config.yaml
arch: "vit"
model: "self-supervised image encoder"
dataset: "capsule endoscopy frames (Kvasir-Capsule)"
train_examples: 42238
image_size: 32
crop_scale_min: 0.4
horizontal_flip: true
color_jitter: 0.4
method: "simclr"
norm: "layernorm"
norm_position: "res_post"
hidden_act: "reglu"
mlp_ratio: 3
head_dim: 16
fused_qkv: true
bias: "all"
qk_norm: true
parallel_block: false
inner_norm: false
drop_path: 0.1
patch_size: [4, 4]
conv_stem: false
layers: 10
width: 384
positions: "learned"
pooling: "mean"
projector_hidden: 1024
projector_out: 256
projector_hidden_layers: 1
temperature: 0.2
init: "kaiming_normal"
optimizer: "muon"
muon_scale: "original"
learning_rate: 0.036
momentum: 0.98
nesterov: false
orthogonalizer: "newton_schulz_5"
adamw_lr_other_params: 0.0023
gradient_centralization: true
max_steps: 8900
batch_size: 128
epochs: 27.0
lr_schedule: "wsd"
decay_fraction: 0.3
final_lr_fraction: 0.05
warmup_steps: 890
weight_decay: 0.007
adamw_weight_decay_other_params: 0.01
Rows from block 5 of a small self-supervised image encoder, named by matrix and row number. Rows with one number belong to one neuron. Each number is 128 + 24 x the weight over its row's rms, rounded and kept within 0 to 255. All counts start at 0. Numbers have three digits each. After the name is the row's rms in percent of the matrix's.
After each neuron's rows are labels from the 100 images, of 14976, where the neuron reaches its largest size: "top examples" is what is common among them; "patch colour" is the nearest of a few named colours to the mean colour under the peak. Only what is clearly more common there than usual is listed. The data: capsule endoscopy frames (Kvasir-Capsule).
# gate: MLP gate (model.blocks.5.mlp.gate.weight, 1152x384), inputs 128-255
# fc1: MLP up (model.blocks.5.mlp.fc1.weight, 1152x384), inputs 128-255
# fc2: MLP down (model.blocks.5.mlp.fc2.weight, 384x1152, transposed), outputs 128-255

gate.499 123:113158152167092135137139171109139127153165142133123096133120117154129147149147116128126128120136119097152101123132150150194139150075067150108116136103121163119151127135127115125121108119107107177183085079129083157131122084127100083123125149103121113104090109145101115161112116137126103078131101122153133154114123098140126042148139133164172117108142113121095141127119167111138140119129
fc1.499 127:145138176100162118141117129121118156139127106163110143069141128108172126118112166143125117150119150095148177129125091089113068149129149138112093101115111132100115162129093115187128113110121106125104138134142151124096109131103164120128117151117111161109136164093121103148119103142111131161104135117126089102110187159137119148156118115101165146184132114161109115118133142125103196120117
fc2.499 128:129128142137131155132123120130132120114136145083134128161150109070102143103108121127137164102119120179109115144127151140088150111080112188126171093168102133116159124170100125103112106088119145116151117117100103129114151104123182109152144103087126126127107136209087089116163129106163105110139117120161104143132098094149154116107083185165144157167114175114113128176115114137121138097134
top examples: finding: ulcer
patch colour: grey

gate.235 005:128114126133146156100117112136094164112082180145171132103150119153149112117103119114128156096110087153121141143113155178115092067167137153118164142124111135135151167133118083139109097156127127117098149140124144144147136069146164101111114109144112109166101158169088121089147145132143126089121094131154147093085136146151153142108131158150154101174080164140144143131107149142115100118137
fc1.235 006:137128073100099140109090186137104157196104153143130119139104134128114134110140097110159138145119117120108105145141129150136144138124138143127104105098100138071115112132112073136145109149073130170094146109146149116095113070140123120099139110101133154164142149121136134116145115170134116096155142126156134150151138140173135108112168147089125151111106124132153125141111100114130107109129
fc2.235 007:127139155103113133131106095112122135082108121098140134143142122146191154116167126170122100097133147113131139126130107118110106105118143153155122171155102119156132138137142152114106130132134113104146122138143121133162120145125132132115120110123101152088104121187149105115088162079170152093099130105140137139108114125124120140105142099117123137131176147098165142103129113119212153130150
top examples: finding: reduced mucosal view
patch colour: orange; grey

gate.604 140:131110121151081091101123179151130153149099124115109128126131154173117116122170140103151137089101141105156108057089084184115112122091137095124106111113099134104139115142107102135112132145106126113105124110129116131109162104125122148147121161156132136119092161159136110130118150079115168118139072126167159143152112138164117127145162121073145149170146088112125163132107139113166114119115
fc1.604 145:123105120119133145129125120122128176109157110126127131161116108123141128146114166156143136131082128117138132138166133115133115104079134093129105188138115107109109147100140125102131103129123103126137118080094110120081167176131120147092157126122122096089109130125127126110118119118155132146115141154181095134138160150157139121113075113118125108135120183144104127123125135137140132132129
fc2.604 153:097114120143150093165149177144106083113118118125143151105123137148110113093105134182148110120117159133195103146157095126135153118178094134147144125148114101112122094118148119086116123140111127164160104100174123149116098118146118134100051117165132109088110150069114135111086152171123127180115119144081126136122152126129143103095095159149091109103132111150118143132084119116159120140169
top examples: finding: reduced mucosal view
patch colour: orange

gate.303 046:087110135108137133132103096138116117105146078114140171176130141097156094136109132092136159126155147110147124134098121118070108145134127137093122120139168119103151131145157117104123104120128161134150146137131156128130154125114150137122127104119125109124129130087140098126132115159136102144163115123118094137093166178117132112144152128158119133119125107134109130106173164132113143118121
fc1.303 053:120125138132105150131125118142096074119152104125126179110169081153145125134146163130180141124139120153144138114141135141078087135154131128108145155080192136121146099078159139098148121170164151164119128159132150107133130138127160157132095069123159128111172153136139117148132127153137119119145127128077085168115147166135158118127132119141124076116143172165124170137132142072123090085101
fc2.303 050:147160152117155116110101106131125151098122091099107126137135164139126145133108134152107100111101123100103187135096132114137099147113132144139152096147070148133141146111100145127111141090115108106130075174131136151096169082090109144167130182153132158107119111105161144129095137130086171164108087104176079150149123099110115142124123145135135119148144131089101087136129135159121137094159
top examples: finding: ileocecal valve
patch colour: orange

gate.676 130:157146136161129146111129114096135151166134138131130100129168092141157104116141105143132117105112156110105105088117137107102126082105101160101075121142145110149162146105141117087110124135178132131145152077110110130141129093093141119170158141167106092150172130162123126122100069107109116133079145132134115163099117158148162157181100192102141152125147103147129129103156146145150100162140
fc1.676 138:118111121138097110121159118160129133099136133117131127122101144155109098091106160133103115101132061135151131137164138126121163140120177122169112119147128136152108106171097126143152153143112128077112102125156139126128141102151119133099110140114133155106102071094128169119113167155132150153134147113124141120188146102146126139139127099104122147143108096109167148131150137095104104116159
fc2.676 132:112150130115137130172176161119127107126147092128121138141123140125134142098153122127085097123174109165079122152128101157143086118141175066100125134115125101151124123111162091144099105110090148133146123122133122085162112160105136118134151181139122145145168158106132114124112160187121135113107197095142115165120145089095138140107159144109116096137154150141160136099123141102192104134084
top examples: finding: foreign body
patch colour: orange

gate.171 054:098118148105114151119147099110160139146115153118082124144122161137145102129117143111112135132138186144100114085108143158120129155130180151075094132121141160144120126131104115167119136124063124174167146136101120149142107151160142138092118160097103122141107139128079120129157135146170080136134134150120105121127112118152132093094171148091106142162128164154145162151122073160159111128129
fc1.171 056:153112154157105058142099104175120117097124099102147114138108113148092140112178120166120130145129089162152150110146108147122141104119136124130152121081116112120128106135101145147148140168129135150121060134131137147135097119112187130100113106060127140121147147153137147149123146145113199145143124147111111121113115062146142158139119117140114141140129085148119152084161109121110180114173
fc2.171 055:119152118133095141138101089186125121117147102103150131135107110108120103158130124112129136151164159100137140114137148113123111151107072121118145133118133090109102171157122102108142113083195125108113129128149162095099131129095139084170116143186159117130074119159102105141112121116155125152122122173132117130119154144117119140122093164140126113096118132126135092111145125150109129106120
top examples: finding: pylorus
patch colour: orange; pink

gate.118 040:130132164134148160146140132112131117134128144154134122152145111115139134106163103135153180155123159112142165129109123177130120105095134127162117153167096133145124136164098076127122138098103119149081120152109103141169115152147139137114107101130135144162163082110106119079120124114153120127148132112137120073115129101100138118170092140108093147124153104122103136120124098170122122130087
fc1.118 051:088115139107100128125136141092123122118154128106155138118128152108131140112106136088165150113154059092135132154137121137118138099089071107139129111123071137117105129099155132190149139137163150128143090123069141080072140147094081121138110176094097133148113166130142138149076119142122094099153136132096082143127151129122115152085131131139175146092097151120128099116101128137132114136137
fc2.118 046:126103125105148115170138121174139122088082146103125125180122130086128099175140113135079158149124143113122118102140117112097147124125154119152107108132152125157141139134140170114094146139091124123148155155128103190150166099124148118161142089183136119092114122154130141093131150132127160161141147150155116132088124151130137126100121104100150098148144150113144149158162080149132149123148
top examples: finding: blood fresh
patch colour: orange; grey

gate.185 123:088116141112116084111146152132122135123152145162152117126109124116137121090122118148141109102115107068102154085097128125106144116124181113166143138137097136103120114123163130118087133119112152116129128135129167080139146129081134142124113149100110145153151089143115142142142118120073122169101101148108156148086217104124135131149121120123149112157135110130186095082124139138119123157146
fc1.185 134:157105152134141128145119084112126123134098117087109165110140122127133121128136128110147105180142147197189100142137098125158113115149060125099131137117148096184129123097116148144137104134081098110147129153130086147130093140145153069102148184144104097151143169123137070117150162137154123142132101136131102169164064167155154112117150145121148120106148158117082175143113092122149140137124
fc2.185 125:184155137086171143090113098132128153135105105091147167116107105186143146129091144143129143171107136117139132142165151110143138148129081119106094144139125132104154147118061127164115139137161084122116120115126151133124115162148096123170158146109122137099143090121166103131136096136177165137158148101140091124142140117138180082118165121136129164115134124132148144132114114145105128100111
top examples: finding: ileocecal valve
patch colour: black

gate.694 151:146151134112150166103120158172102150105068162110150103104146118116129105113162111124187112152139150109107129135133131140145092109109118143139124148120098120102102145180132180146145128135130167116153139152131085108169108143143125141132190146091141164107154132090106156128112126119136106094167117104117103123114111106161159123176104090182143119107127137117104111144158139135134127154096
fc1.694 143:188137122129138177149123117158103162101111169101127118119138106152129093121156135106175121147140135116128157123153125115119098097116130128159129149128098110094116144120102178131093150169080138135164150108119083128122104183155124131108138147076159125093169147117106152130101110129107096125153142101118135133137103084175192098150118100167134106103151135082100151177159150132126138156068
fc2.694 140:163110125151115134132113161126141158142112134125136139104144120091128127097122117177133113111151139098093153159121182110097101061088160113165121139109174117100141116125170170131123122143155155132119104146119094158126117139144122120138081100082136112125155124096115075114122170126128129101121172078134070136150105130124164078126127135129142155128156135090094107129121109141102137107117
top examples: finding: foreign body
patch colour: orange

gate.239 084:129159088133114120175119097103100074114155142111102138081122089099078120121136104104113149136126120107116136107121121110126114157120100143076106122134102089127143093100179126113108135169143123151157163098130131130172129118117166157112144173166126140123107151121125119116123136061104136153105120130122113084154138135135120116172099097139121091165172128159148165125138111121134149165122
fc1.239 073:116145090124146124191120076116104100114164117108102136080116123090095124095124111099122153111139145104099116127118145103135113142094121138117104107153136065150103103112165127149121112171145148154153173102133117131162131105112156150093126168194114170115107163121117111123122118050140149149114133155118111089125153117143101143158094129161128119145164129172142126122130105139154118165123
fc2.239 096:119133112146174129105101103109130114100134182150124117146123122142134147074112148131097130125164133117118140145153098084167094117128147129095158088120110125095171178107112146163156113162135107151139106165123124169152140119116133154115117103123147116131165127146144123134086091124161106146125112150142140124133137125119090110126169144145107093134135131133079070084118153165097104141126
top examples: finding: ileocecal valve
patch colour: black

gate.745 008:144139164111126156162102192115089106145122151144146107122099157091124156136144148095123132146145123185135125147119132185102134154156178124126164119097116114158161105140151168114072145132097155135172153131160105105170133155151097164122146151104115129151144144120166109110148089148168108148138173110127111140121119100131087113074140127127124155177146143121110117171126084133128121135132
fc1.745 007:128141119157132158131125084171189109160180139105127124124148118101157112126118105121114105118177131139101126122144077094112135133076144138112126124146115150104105171099098094154126117134152151140134130138084146171147101137123148137135179094115121119150162118165132153140118137116083139142141141118160149110172130137110133147129089157141105114092142156175142123111164131098152186129112
fc2.745 009:143131119159092101126121138111122128090084112111110114134148136140164148090138127127099151109157153109169136149124160120138123094143101100176130180089078138139110183169131093087135078172189140136110088106111144163134163090109149138103148121134125118128101128142131149120107162150147108127146161139175112121146093158144126138131119128149144137135129117106133138088133147116119175093109
top examples: finding: ileocecal valve
patch colour: orange

gate.377 013:106209127093049169149158108116134088116093157149134135131157115130074114113139135145120140129140116147114160103146135134146125141092101201122118134123096106133132137087103165115162169175121139103156151133093096092150150141129140136119173137111126119133123108105148115117139075092117113152083130088144150118057109130173118142135128168134115132156143171122110123116140106141105141118126
fc1.377 015:126196129126079177137146106146157085150075150114142142139146096102087122092164114185116132135135127145155117107101085155145111145065135170123139087120118117088128118109129167134177171142125095136150134143145119102128129129127165159103160122141114138136092112102141156111106086094117174146126153100132165103097123114194115114156125158111094120140171168151107113108152075133126160091134
fc2.377 015:130115158130138100170094132108148153111160120138131121085115124167125146127105112119128112075146139120158124101145166122109114099142125161156164167100092165107131191109117126109097102167142106126081076174130125131118089121094150133136095110116141115137143161143137137101133130118160118131151132159121109158141100123103127155116147099160131119112086095115112111103108144090191148156102
top examples: finding: ileocecal valve
patch colour: black

gate.660 010:119154080138114094125140115058111123065144123111067138102106139161121097108156145112094149159141135124097099172119178091126097166137123166098167111116171103124130158144105135108109132167166136152136125154103119100154130133109126127129135141112089119118119130123085112141155203149152102135128131163123144116168169129096131111122120126115149168105143101140144151114141122102150142115137
fc1.660 011:124130131085140138124139133094116155176083151107133100133116168090170125154095102117132114130127178141108148109165159138142120096136086087152124172122152145152097110076091141159135156105135110128117103167129179112108101174123085095115117122098133112150125094157134122104159123171121112101161115126135098154143137115144140146147127147107107144145121120117132142144161112117128094129101
fc2.660 012:115101141121150147143160150143117148111104148134150133143109138145101123189123143165124146121089146110113134139153123135129098113124134123146066160121145170135144169138149150101113123097192099119139120119100147137100092095132112147109129131117135131121115098122147153128135117164151101089083154124138140152110119160144130141112140102123120096128102136122151156140146131095156192115108
top examples: finding: ileocecal valve
patch colour: black

gate.302 157:112124118130099110144146124168068148116085148110098169146158102114108140148111136103093129127137145142113145100137110132095125156119150119109172143122137135148138102102119138084135098101157106140079138164142154124111122132109123142152156115115127119099128150165147170167135084135123105121115152129122143114138166084143165171134135126095152116128118112117141109096185163119128139152099
fc1.302 155:104122111160106127150158107143096117066145097132080142117148122149167165124134131123090141142161129196117144125108128133124122164128136118105137136160124141125115108111135128119144123147132098082093144158149138099112134113176068099129142146125114126130097108156121129164133104161132131097114120082128138080161120117116143132095121149103142111129149128132113143158157135125179095158126
fc2.302 153:148124128174123062186075155161124129089137172133126110101112152128113131086117104113096138090151126119122175085143130148091161123137131112162117161100150105159148124090166162123120123137155097127133113107179157111175125105109117136143097122125092132174125124157082126115134084105095143115108142135147132126125105105145102127121134109142169141185081165149126097094138170177150135155137
top examples: finding: angiectasia
patch colour: orange

gate.339 140:078100129121119130139117123149157106153171108122111093115160091103123099130135087103123069149172153118123169138116099107173177136137137143120128088128136147155114131147114118120157128131125157130083148104134149148133144157115137133146180120143111107105112134124131122084123158165140124119121109154081170093116142179167097139140139155107131114138122125140142129134126130116127095115140
fc1.339 150:110124123134178098117140174141086110144096138143138125118112187141111090149124137127144113126129101126155108134131148122143102142115120139176142080094124113188118129099104098160129156121168141092136102105129156109103126116138102113173120115106149099156111096154114178116154112101155100108121141135141153168153103120166198153087125141145155107082108113121098129129118152141111110122098
fc2.339 143:145141091157177094130143119127144122170130081156118131140095171109136140135109103139120150140150115084073104118150162192117104165164141132095110146137107140096122072139143119110143183114090111164127135155135111113097102118154080103112113150145128087105111077116195126172110126116087139113135147119184149118151111117118142128148157149142117150129151074130122142154152156087150158144146
top examples: finding: ulcer
patch colour: orange

gate.697 149:130128115147140131147154142107095117155119141164166138114139152116094145123161116167112126169117118145120125108136134113114122132168125110123162126165149117184139112158130137146137071076122151151140173135136143127138118143100145102143141108130122141133142131149076106117139140115153115131135110150113126125136159133120113143161195065129173146174150068128162128124134144138141124123123
fc1.697 139:134146123135147109118101120145114114133128175145111105135151173122122128113124159130112052137137118129142101135157133115114103133141100124130118165117157148099121087118124158123137140113135106133113148106177141127135066108150140096111128119117162166148129168117120112123113162145152108160113172147053130143148104131152174095094139142114121143195135152158111067141153163098150138166167
fc2.697 148:133146130138078156155136109145160122093124082134075140094163136117148082172111088099161100148163129141121106156124111150079179134114150104140112044134124150107126112121110147154089139164115084152095152130103097121113126130143112152105149066155121107138121090132125134145136142116156099129105146142143144134151142163132156158101159129165115089145110109120092129167119093111129122126104
top examples: finding: reduced mucosal view
patch colour: orange

gate.387 046:104129048127138150161146106131100121109141144141171187111135178124183159119126125149155090159167106108124128109134095147121131124118114147131095108131148098110096152140159094143130095103101127155164092123126120160133128096107131107157111126182135116102138098163148162140152114091107125103130139115154118120112112130118128132166124108136094119153150133151125067140163134148171159147152
fc1.387 047:144123125174156100113118142103122190110125140102168159106137136120118119129137084094092076136144111121106191162117164134161104140106186122115155131098079144185134161111153151103129151121107129131121150133143143148139089122139134106183101108149090100151122122137096144149125143110119081145140145090089103187126094097091124114159149130109119110145136114141144121164128135158094119149120
fc2.387 045:109130129134124122149118144127111137082140129120150097127082143152122090138112113158140080132151111110121162112160145134113123122119139135119108088132158143114126101143123139123128127094144130147126127145138105161133165138076183125154099131111096085151125085138112102115092129140107147137100124139179100144116155095114122127153098089125115143100108126140127097153127138139096155160106
top examples: finding: reduced mucosal view
patch colour: grey

gate.526 156:112108154093120118132147157152139144187091127176107139084122114131124167133175119121132089118122158072123140123098125098109109166173125119108140090137155119132125120145154079129143078145115113134129123142123152115135124126127157113130136179094111158159110185142121154164134107162092138142113062117105167152092104107137111146135141137128145123147135071102159122114119134129147121098122
fc1.526 152:132131128151137088123116170129075127097107111148149158167136120103094128111124131097115095106111115150118134126125148099117109145103094137163186118129131152152100112157138121123130133137130111131151144137127142119121099104077115131167171099114101075106134150141088144139095068126090140143200108098163116103164103089157119158167159161128166101108130101179130144088088118129185156149144
fc2.526 154:163084147084144122178122113103166160105112090127126144140118139160143156123144136117161125139081170133093112105124113139114117146140137119142167174114102121129111125116096116124128085145132140103167114079124127082104102155141146161056153133098118142082093123162165100127153141180147111154098128132163133132128116146183097128136147122157156135153127086126089139154146138089175150177096
top examples: finding: foreign body
patch colour: orange

gate.355 014:091124159148127165125100098130126127142144106071168142117111079147031119159127100128103111143112176098179168151121104154088127125114102167117176097140128170137138112088097135122125120146128103126115113102128116146114191075103109128114090179156155131119114166142171151129121159123144111114123162097129145129078156131108120109151120097073085110164101151143160159124113139132118101131120
fc1.355 015:117148151145156145146105107133129113154121096125120085123138101182087126113186088123127147146155160152141156131116106131114122115146136132163172100123143125136122128114131144125111087108109149125170131105122140137154155117108145159108122102165099120153119139151179136096099130094128141154168165155128135110088132155120135140127135133158126100095099120156100166116136128130153131127124
fc2.355 016:114094106090122152162157132146177142075126153182113169129142150170136126108092138155151109145094127130129138088171079152148128160102126113123115145139138135091094105107115168125130112124134116132119124093136126152126099089119123098161123199135142151111096107116118152101125170154109094116111139111177124085121158137123111162123119118116165171125125132095120108103108083104121130138117
top examples: finding: ulcer
patch colour: black