From a checkpoint of a small self-supervised image encoder: patch size [4, 4], 42238 training examples.
Rows from block 2 of a small self-supervised image encoder, named by matrix and row number. Rows with one number belong to one neuron. Each number is 128 + 32 x the weight over its row's rms, rounded and kept within 0 to 255. All counts start at 0. Numbers have three digits each. After the name is the row's rms in percent of the matrix's.
After each neuron's rows are labels from the 100 images, of 14976, where the neuron reaches its largest size: "colour at peak" is the nearest of a few named colours to the mean colour under the peak; "responds to" is what is common among them. Only what is clearly more common there than usual is listed. The data: capsule endoscopy frames (Kvasir-Capsule).
# gate: MLP gate (model.blocks.2.mlp.gate.weight, 1152x384), inputs 256-319
# fc1: MLP up (model.blocks.2.mlp.fc1.weight, 1152x384), inputs 256-319
# fc2: MLP down (model.blocks.2.mlp.fc2.weight, 384x1152, transposed), outputs 256-319

gate.179 020:106148130168152115132137125065108132133151140156146091128151172113137165118149139100133119175085092093145072185168106122104123097121144110172073115174140153173161137098066140135156120047127111
fc1.179 018:119133140166180065112104161085118157116118142164181094087135100079106153099145136113111103164076081102110131147191125106110136134145123089181083143174135154162146135114080140146179106093108105
fc2.179 023:097158130104087092121087112089117150086073073111115191158142126164148112149129149049112104138093173164079095144169065076119092076130091084230104147141132180073134114094098086163132152089138148
colour at peak: black
responds to: finding: ileocecal valve

gate.466 086:102132084117101075130148057134071168148166117163126128124156189096110189064149207098139111162161110152178153104113142094144095111079124111083111166136151114104129112118132138070115119055187109
fc1.466 080:165122099129124148123137146115142121169127109067138121111116068123158104150150124072118128120062155107105126151180115101073185174110147138185156130107125102116156189122127147164177178085063151
fc2.466 090:119121121085131075160145082135143136148164157129123133107132181111122143093111133128167148121162141111108107130149155125135070055156105119110107171134119151097127118166107160090130106124154086
colour at peak: black
responds to: finding: ileocecal valve; finding: blood fresh

gate.200 007:141134127110113098129112076114048200104115116096098047142106126130107124107158139156086119126200116172085108137064159102105079152109181119124160171127112105136128149167084210130141121129155187
fc1.200 007:147164128139160134121103071060125103129146100102116103115112118151117144148132174124119108109181137157166107143119139123146109102173166126172173125095140092147112122104079176129167074093104138
fc2.200 008:146136111102142132093115158112136121050109095139145098112182111161183146145147065146108145116113109106098121113118133132114104116115122118129171188146119145064120075068122080168137159165122072
colour at peak: pink
responds to: finding: ileocecal valve

gate.252 136:169111075196163095086130088194139158139168146133150093147171139128096179080104139165091180137050113130101147124133104101154168148152129140085110145120103150182169126173120113155144167081123125
fc1.252 132:103092180098101161128132177065139081164102149102116112136060115089133108175136102103141084109121196150093113108112182125117088146125112129144154111152064132092037109114154167149115103152166142
fc2.252 151:173139093118097169062175109094107124134175169129132148153131067076124098075130095133148128147172135075157114149143136110132093099145119135153132152116127134177166088123019164142129092095107121
colour at peak: orange; pink
responds to: finding: ileocecal valve

gate.464 047:094136084129113144160131125075129116176100147085129156125106174154114191159124100163146097128055168127062156142157118094138109179105133110149136086107130159157120099093149116136133118082133151
fc1.464 054:134155096123103114090158123087133155085189120065098116126144111131137126177146128144138130141159098133170119116108095113135117082138123179137065151155124077088155160119128128116148122136118145
fc2.464 052:125093110129135096073111140155137119121117130214076155130153088142147078065131112131141118134127117160128156116123179131114166125170125104111157072086152122178129129102127178124129104082138102
colour at peak: black
responds to: finding: ileocecal valve; finding: blood fresh

gate.39 037:114142129132130150136145099118126165151127139187120120109068189162157124158100125168116135042147075167132117111115170189165141157119099110120132137142179111131106128139111200126184088156079097
fc1.39 035:107138107096119151120120084097127151154144128200106107101061190184130139160095110176114137057145082167135101122101190198154125162148100120096118133134179118123109133131114183112145112105078125
fc2.39 039:117164113095110087114143143132093160111123150157157105143136129141100134120140047137135124141095067113158142124066143067098159126171169102160142119081153180109114157105141136151141085172191134
colour at peak: pink
responds to: finding: pylorus; finding: ileocecal valve

gate.574 052:133156109124110081104179162136110122130143172170152165127148118133140180093117157117103122095111116099135134102123119067142142114120100142140102129143109119134119127113132123038141137102180146
fc1.574 044:124090174158135130135042120142151130138130129095081129127105152111149117182134075149157108172095139156099086175139135189105150140132178133182105140143145149107100130131105130180129075135139090
fc2.574 059:150150106141150082118162157146124160147124195151116159136152142121125196168135133124094147140085151076173133163113112095135142161157172130100089082099114146128118072102109135107109172146117100
colour at peak: orange; pink
responds to: finding: ileocecal valve

gate.141 006:074163129094060158156086131125126114131145139088154117147177091131116146138124097098166114148124189120162098104082126125140126095188102124122165110117139154062175191056170103107164086144171123
fc1.141 006:109153126103087078089090109196147090086132114133095117096074107122084149148102095112131130090093145146136148126104184213116086051091151111125172178085167187162123122151141097091061089090171135
fc2.141 006:103120081140154123161133107146164175142097117143108088129159149136176106147086123111102095113098164132104128160160163128131170097089131168141091111099083135124100119070049138143112111133123113
colour at peak: black
responds to: finding: pylorus

gate.120 008:099132150087173114132130131178126141145137125156134116137092126154162083110123098069149146126121125150137076107080120051155135165120142120141115084163086100103100123111101093103142123104174192
fc1.120 009:106139196104106159153155124096146141119177118158100102077145148117112144129072136129134131149159112064117182130159097205113138101109134138078101155119139116160120124101111125121137117106150067
fc2.120 009:118143081149137111158100090179100156108081110128121131131104108175176147101115116153129105099110127166162098158088140104190165124120149131121142089095096094092112104084105083133125190072102166
colour at peak: orange
responds to: finding: ileocecal valve

gate.68 163:156084101068096093132124155150180150139133098098122154116131085098174073126149077157115089153130119113109132123089141127107148154075125103151147149054153132065168115123109111146136150087192178
fc1.68 162:103198172106213072067148133140164123146076120133136159145146169092120167099140166151153091172110136138170118114176171142106110115081102113107148088034211109118136099066116160122175121123172138
fc2.68 161:146150081082144210136164134129159041120133109138103117115166138145139102106136134135162098101115083193075149150081086116123182148144172126129132232149125190138112079171136170126097138102168121
colour at peak: orange
responds to: finding: ileocecal valve

gate.33 077:153103123181081123190095160133095104141155141154141204118146154103131107111129166176085153059146107137141125121141096076119127160132089169204123139134104156100125122152152126086112124137142123
fc1.33 072:081157122052188156078124111105164133149103185117162073080104095144129159155175127083201149139134159122120137183097143188145140093118187092104151174161151120133126121105074153146154114108118086
fc2.33 093:113142080159149065169112137168107128083099192126146158149104127087181110103155136198100102084112108111140104150097139155130164099198145112187102145123133165122143144110134107153109130154132158
colour at peak: pink
responds to: finding: ileocecal valve; finding: blood fresh

gate.187 009:091160108105116119165122083056113139096120093118156097120137195123155117153135165134150146119071083161184087056151097060125065147087169151087125137134125128167144135121075157119110098118130069
fc1.187 009:106192111132115097135144094092087157113124134104169111043114112060104104136144151111123088155098091143097110070188119089109109177127113093164074113162120148193180143137099133133145108133142114
fc2.187 012:102129117129129087096116123124080157138112123106116198109128140137155114146089145095086036157108125115075134165184134084152140109106103072173127146145126175056165116106081140161170190160115164
colour at peak: black
responds to: finding: ileocecal valve; finding: blood fresh

gate.45 010:131138214104144056135159099135118144128099145129111135225134154125134147160162063142131089184136137093185117122182149157158147123163156115129162116112103096170188118121100100149158180152137159
fc1.45 011:124121144167151090105109085096103153133121083098091123144156172062103133115176052127146127210146137117167098120161126155179108130189121102156144139108137151116133156136118115187117164138097146
fc2.45 013:085105108159100136106098119208133098104101132148139132074128099146161147106080162111129098077097205162139172122123108127073148185076147157145114143148157119127175102166125152113117110124121113
colour at peak: orange
responds to: finding: ileocecal valve

gate.208 153:122111099096097138164146158132096130115135157079100127103115097174111166171119117152169150098112132160142115135111114135104099191149131154066071095112109124157092134100134088166159133089137175
fc1.208 152:137152088112161137182106118183128131124074088139133115114154158100169121126102154106070123093090181108107090181125180133117173133178142173106105113124137156094117126147095179099098126075123124
fc2.208 158:195137094101111104081127173060081085095119122161134109142133122113101089154157164096166155130129124126137143151174107113140169126126074137085185124172178142176163183089141096136144102139152145
colour at peak: pink; orange
responds to: finding: ileocecal valve; finding: blood fresh

gate.612 156:155151086118131171150107134124133101166150155078139124133178154131118096166125118124131147099088169138160118187142166116072102130117070186159156077111147139178116112157076123093163078098115140
fc1.612 160:075155177055107113080158133110089165141116075161106104132078093074085119119117107108125157135137128081120151110103077101123089133165085100211104068106121113124130163141097166093108079167134114
fc2.612 158:116184127148120136149106148119152174154094152085149110097165170107135099113171186114108147124141152104143045136122135140094117080173142109053192140083098129162146114125164118116145139165160179
colour at peak: orange; grey
responds to: finding: reduced mucosal view

gate.375 142:156125173150079095110096157102142112140091133147174166157115130130153118110193052219144114159180178136133132100122070095139062151109098177112068098151166109136106167126084095116159100146114145
fc1.375 145:083173191102137126119095141094126150176067118109160164155140112124150115096178070179132081095184202105131140096143082093115079143162134148123130115138095113131164149187079117176175133120134136
fc2.375 156:151146082160126155139164156146113114114144094101150137136115191023118094175102128118130149108098085184093136133089108113119133127141147120197122188040138131117179087173113081114154139130066169
colour at peak: orange
responds to: finding: angiectasia

gate.224 008:096145174095110080146139152148108130117065152112118094109129164133135145120088078113121103153121175084166190100089122140141076133041104143169109141136117080115101169121093129139156111095139106
fc1.224 009:128114140124172150122067157142129117087110096162088142157141083186124187176181078139118052094121148163150133099130105116083081110155126062138096062135133122189069093112152185165123105190123137
fc2.224 010:121133083106159064115160096123100146101114148092152134131156110148177089111092185153104187183120163100081123163100100123161140046062143147156163160110180134051178118117078169106126169079141100
colour at peak: orange; yellow
responds to: finding: ileocecal valve

gate.396 007:167100137088196148135119113127081128147167086113137126158170135130109184129192060121132119176119149145113085122111140158198087104111107161077134147153112148140123140113137125128103073092094081
fc1.396 007:145084126088149192113094132142182114117182152092133133157114126156085164148181073044082112207119095205113118113084129165136118187086137147128119153167083164135106096113122158121150099117157107
fc2.396 009:112165116133133084064148122151110167104116084109093157129167146141184122121141117162093104073127117043127179161181112083095217107114101114119129163112138139074122102142087118117127128159108146
colour at peak: pink
responds to: finding: pylorus

gate.384 031:146132103080110153122186113122111088148133142084099152104112114072126128062123097138183145157106158143116064076114129127074061164162122137154166159142062143128136122167090084064067110059100139
fc1.384 034:131150106102204140120093069143158155135056141098129094199103115165155171120117144161170074112109116147184159147155080127042214132077086112112107155107101165136130109129118175125158137100090128
fc2.384 036:090143177170097110080165137152132111109133122146098150152155108162152159176153132089092107156105095104090160148114143161213101177152139149131134120139194143145090108073113109166110145126098145
colour at peak: pink; yellow
responds to: finding: ileocecal valve

gate.567 108:060142119114122176106139145146082084171199126136115182139156122085177122133193176097176126112107153110170056162139089092070150126087130137105155128143127190115118128088078115153121092113106146
fc1.567 102:181077154148124109180108119132120145101097132141124128130107109155113134140089064129113114150103136146091179099136156179164092122180080094156068087084100062162096128134157165070112160158150123
fc2.567 116:092142126105071176120155140160152112136079148145123103069107122129125132203094122063154162120111125096134106132107048161172151146135191140104110136086095138187095183153167117134124140066134138
colour at peak: black
responds to: finding: ileocecal valve; finding: blood fresh

gate.151 011:098139141075126131165092180065097064124159132183112142160157174097118099088122073145115102120131135099145128112118119129104102132126162187111182173137078150119185158166069144094095101113159092
fc1.151 010:108130154130068121181116118124094080106145098081135168114073117113069145113059132103113171113160135129101098120140176137141118133144111139109144164134129093148093183139127078204133101104105121
fc2.151 011:139120136092146164142147109145132093144094171088135152145154137127112130145076064135140169103159140108160110137114067175113087163115080081112153091100106134110140130133122148066159163151126086
colour at peak: pink
responds to: finding: ileocecal valve

gate.724 101:158093099139159133166110126154125163121142120084169139120141167103147091123091143106167179094139130141130191128093106165097197143173139119117108107142163106162137173115125125125221090125121100
fc1.724 103:163125209081093109168100125132148142123116181099155203106130176166083144071201154121126116130142101148162203097118112137171116096174089172194125100114129153123106138059113126116203147145182117
fc2.724 108:087105133126155136121135117144165126123103115115107011087167161133177148114061142091146176059134092110129097173083127144106110159126189108072158115150048112097101072117190119188141184151108096
colour at peak: pink
responds to: finding: ileocecal valve

gate.93 037:079153115107085109094137208120085071179146118113120142082154122080092104136082126109107197114068142084122125122127108113091106118190114165169178181135090165118155141154070093197086093086169131
fc1.93 036:120164116145090074113110160073055132170172099091082139109136117113097104088038131117106167173081133079117100112135107123119106158162103169158173125069108140121161139130062115140067113086157126
fc2.93 051:103124142116080164170206093090144114164110081104116138090129156126116084164122117150199170123127116175150067109151073097158133175119117084096099115152099128170132164151137135066131132114172139
colour at peak: pink; yellow
responds to: finding: lymphangiectasia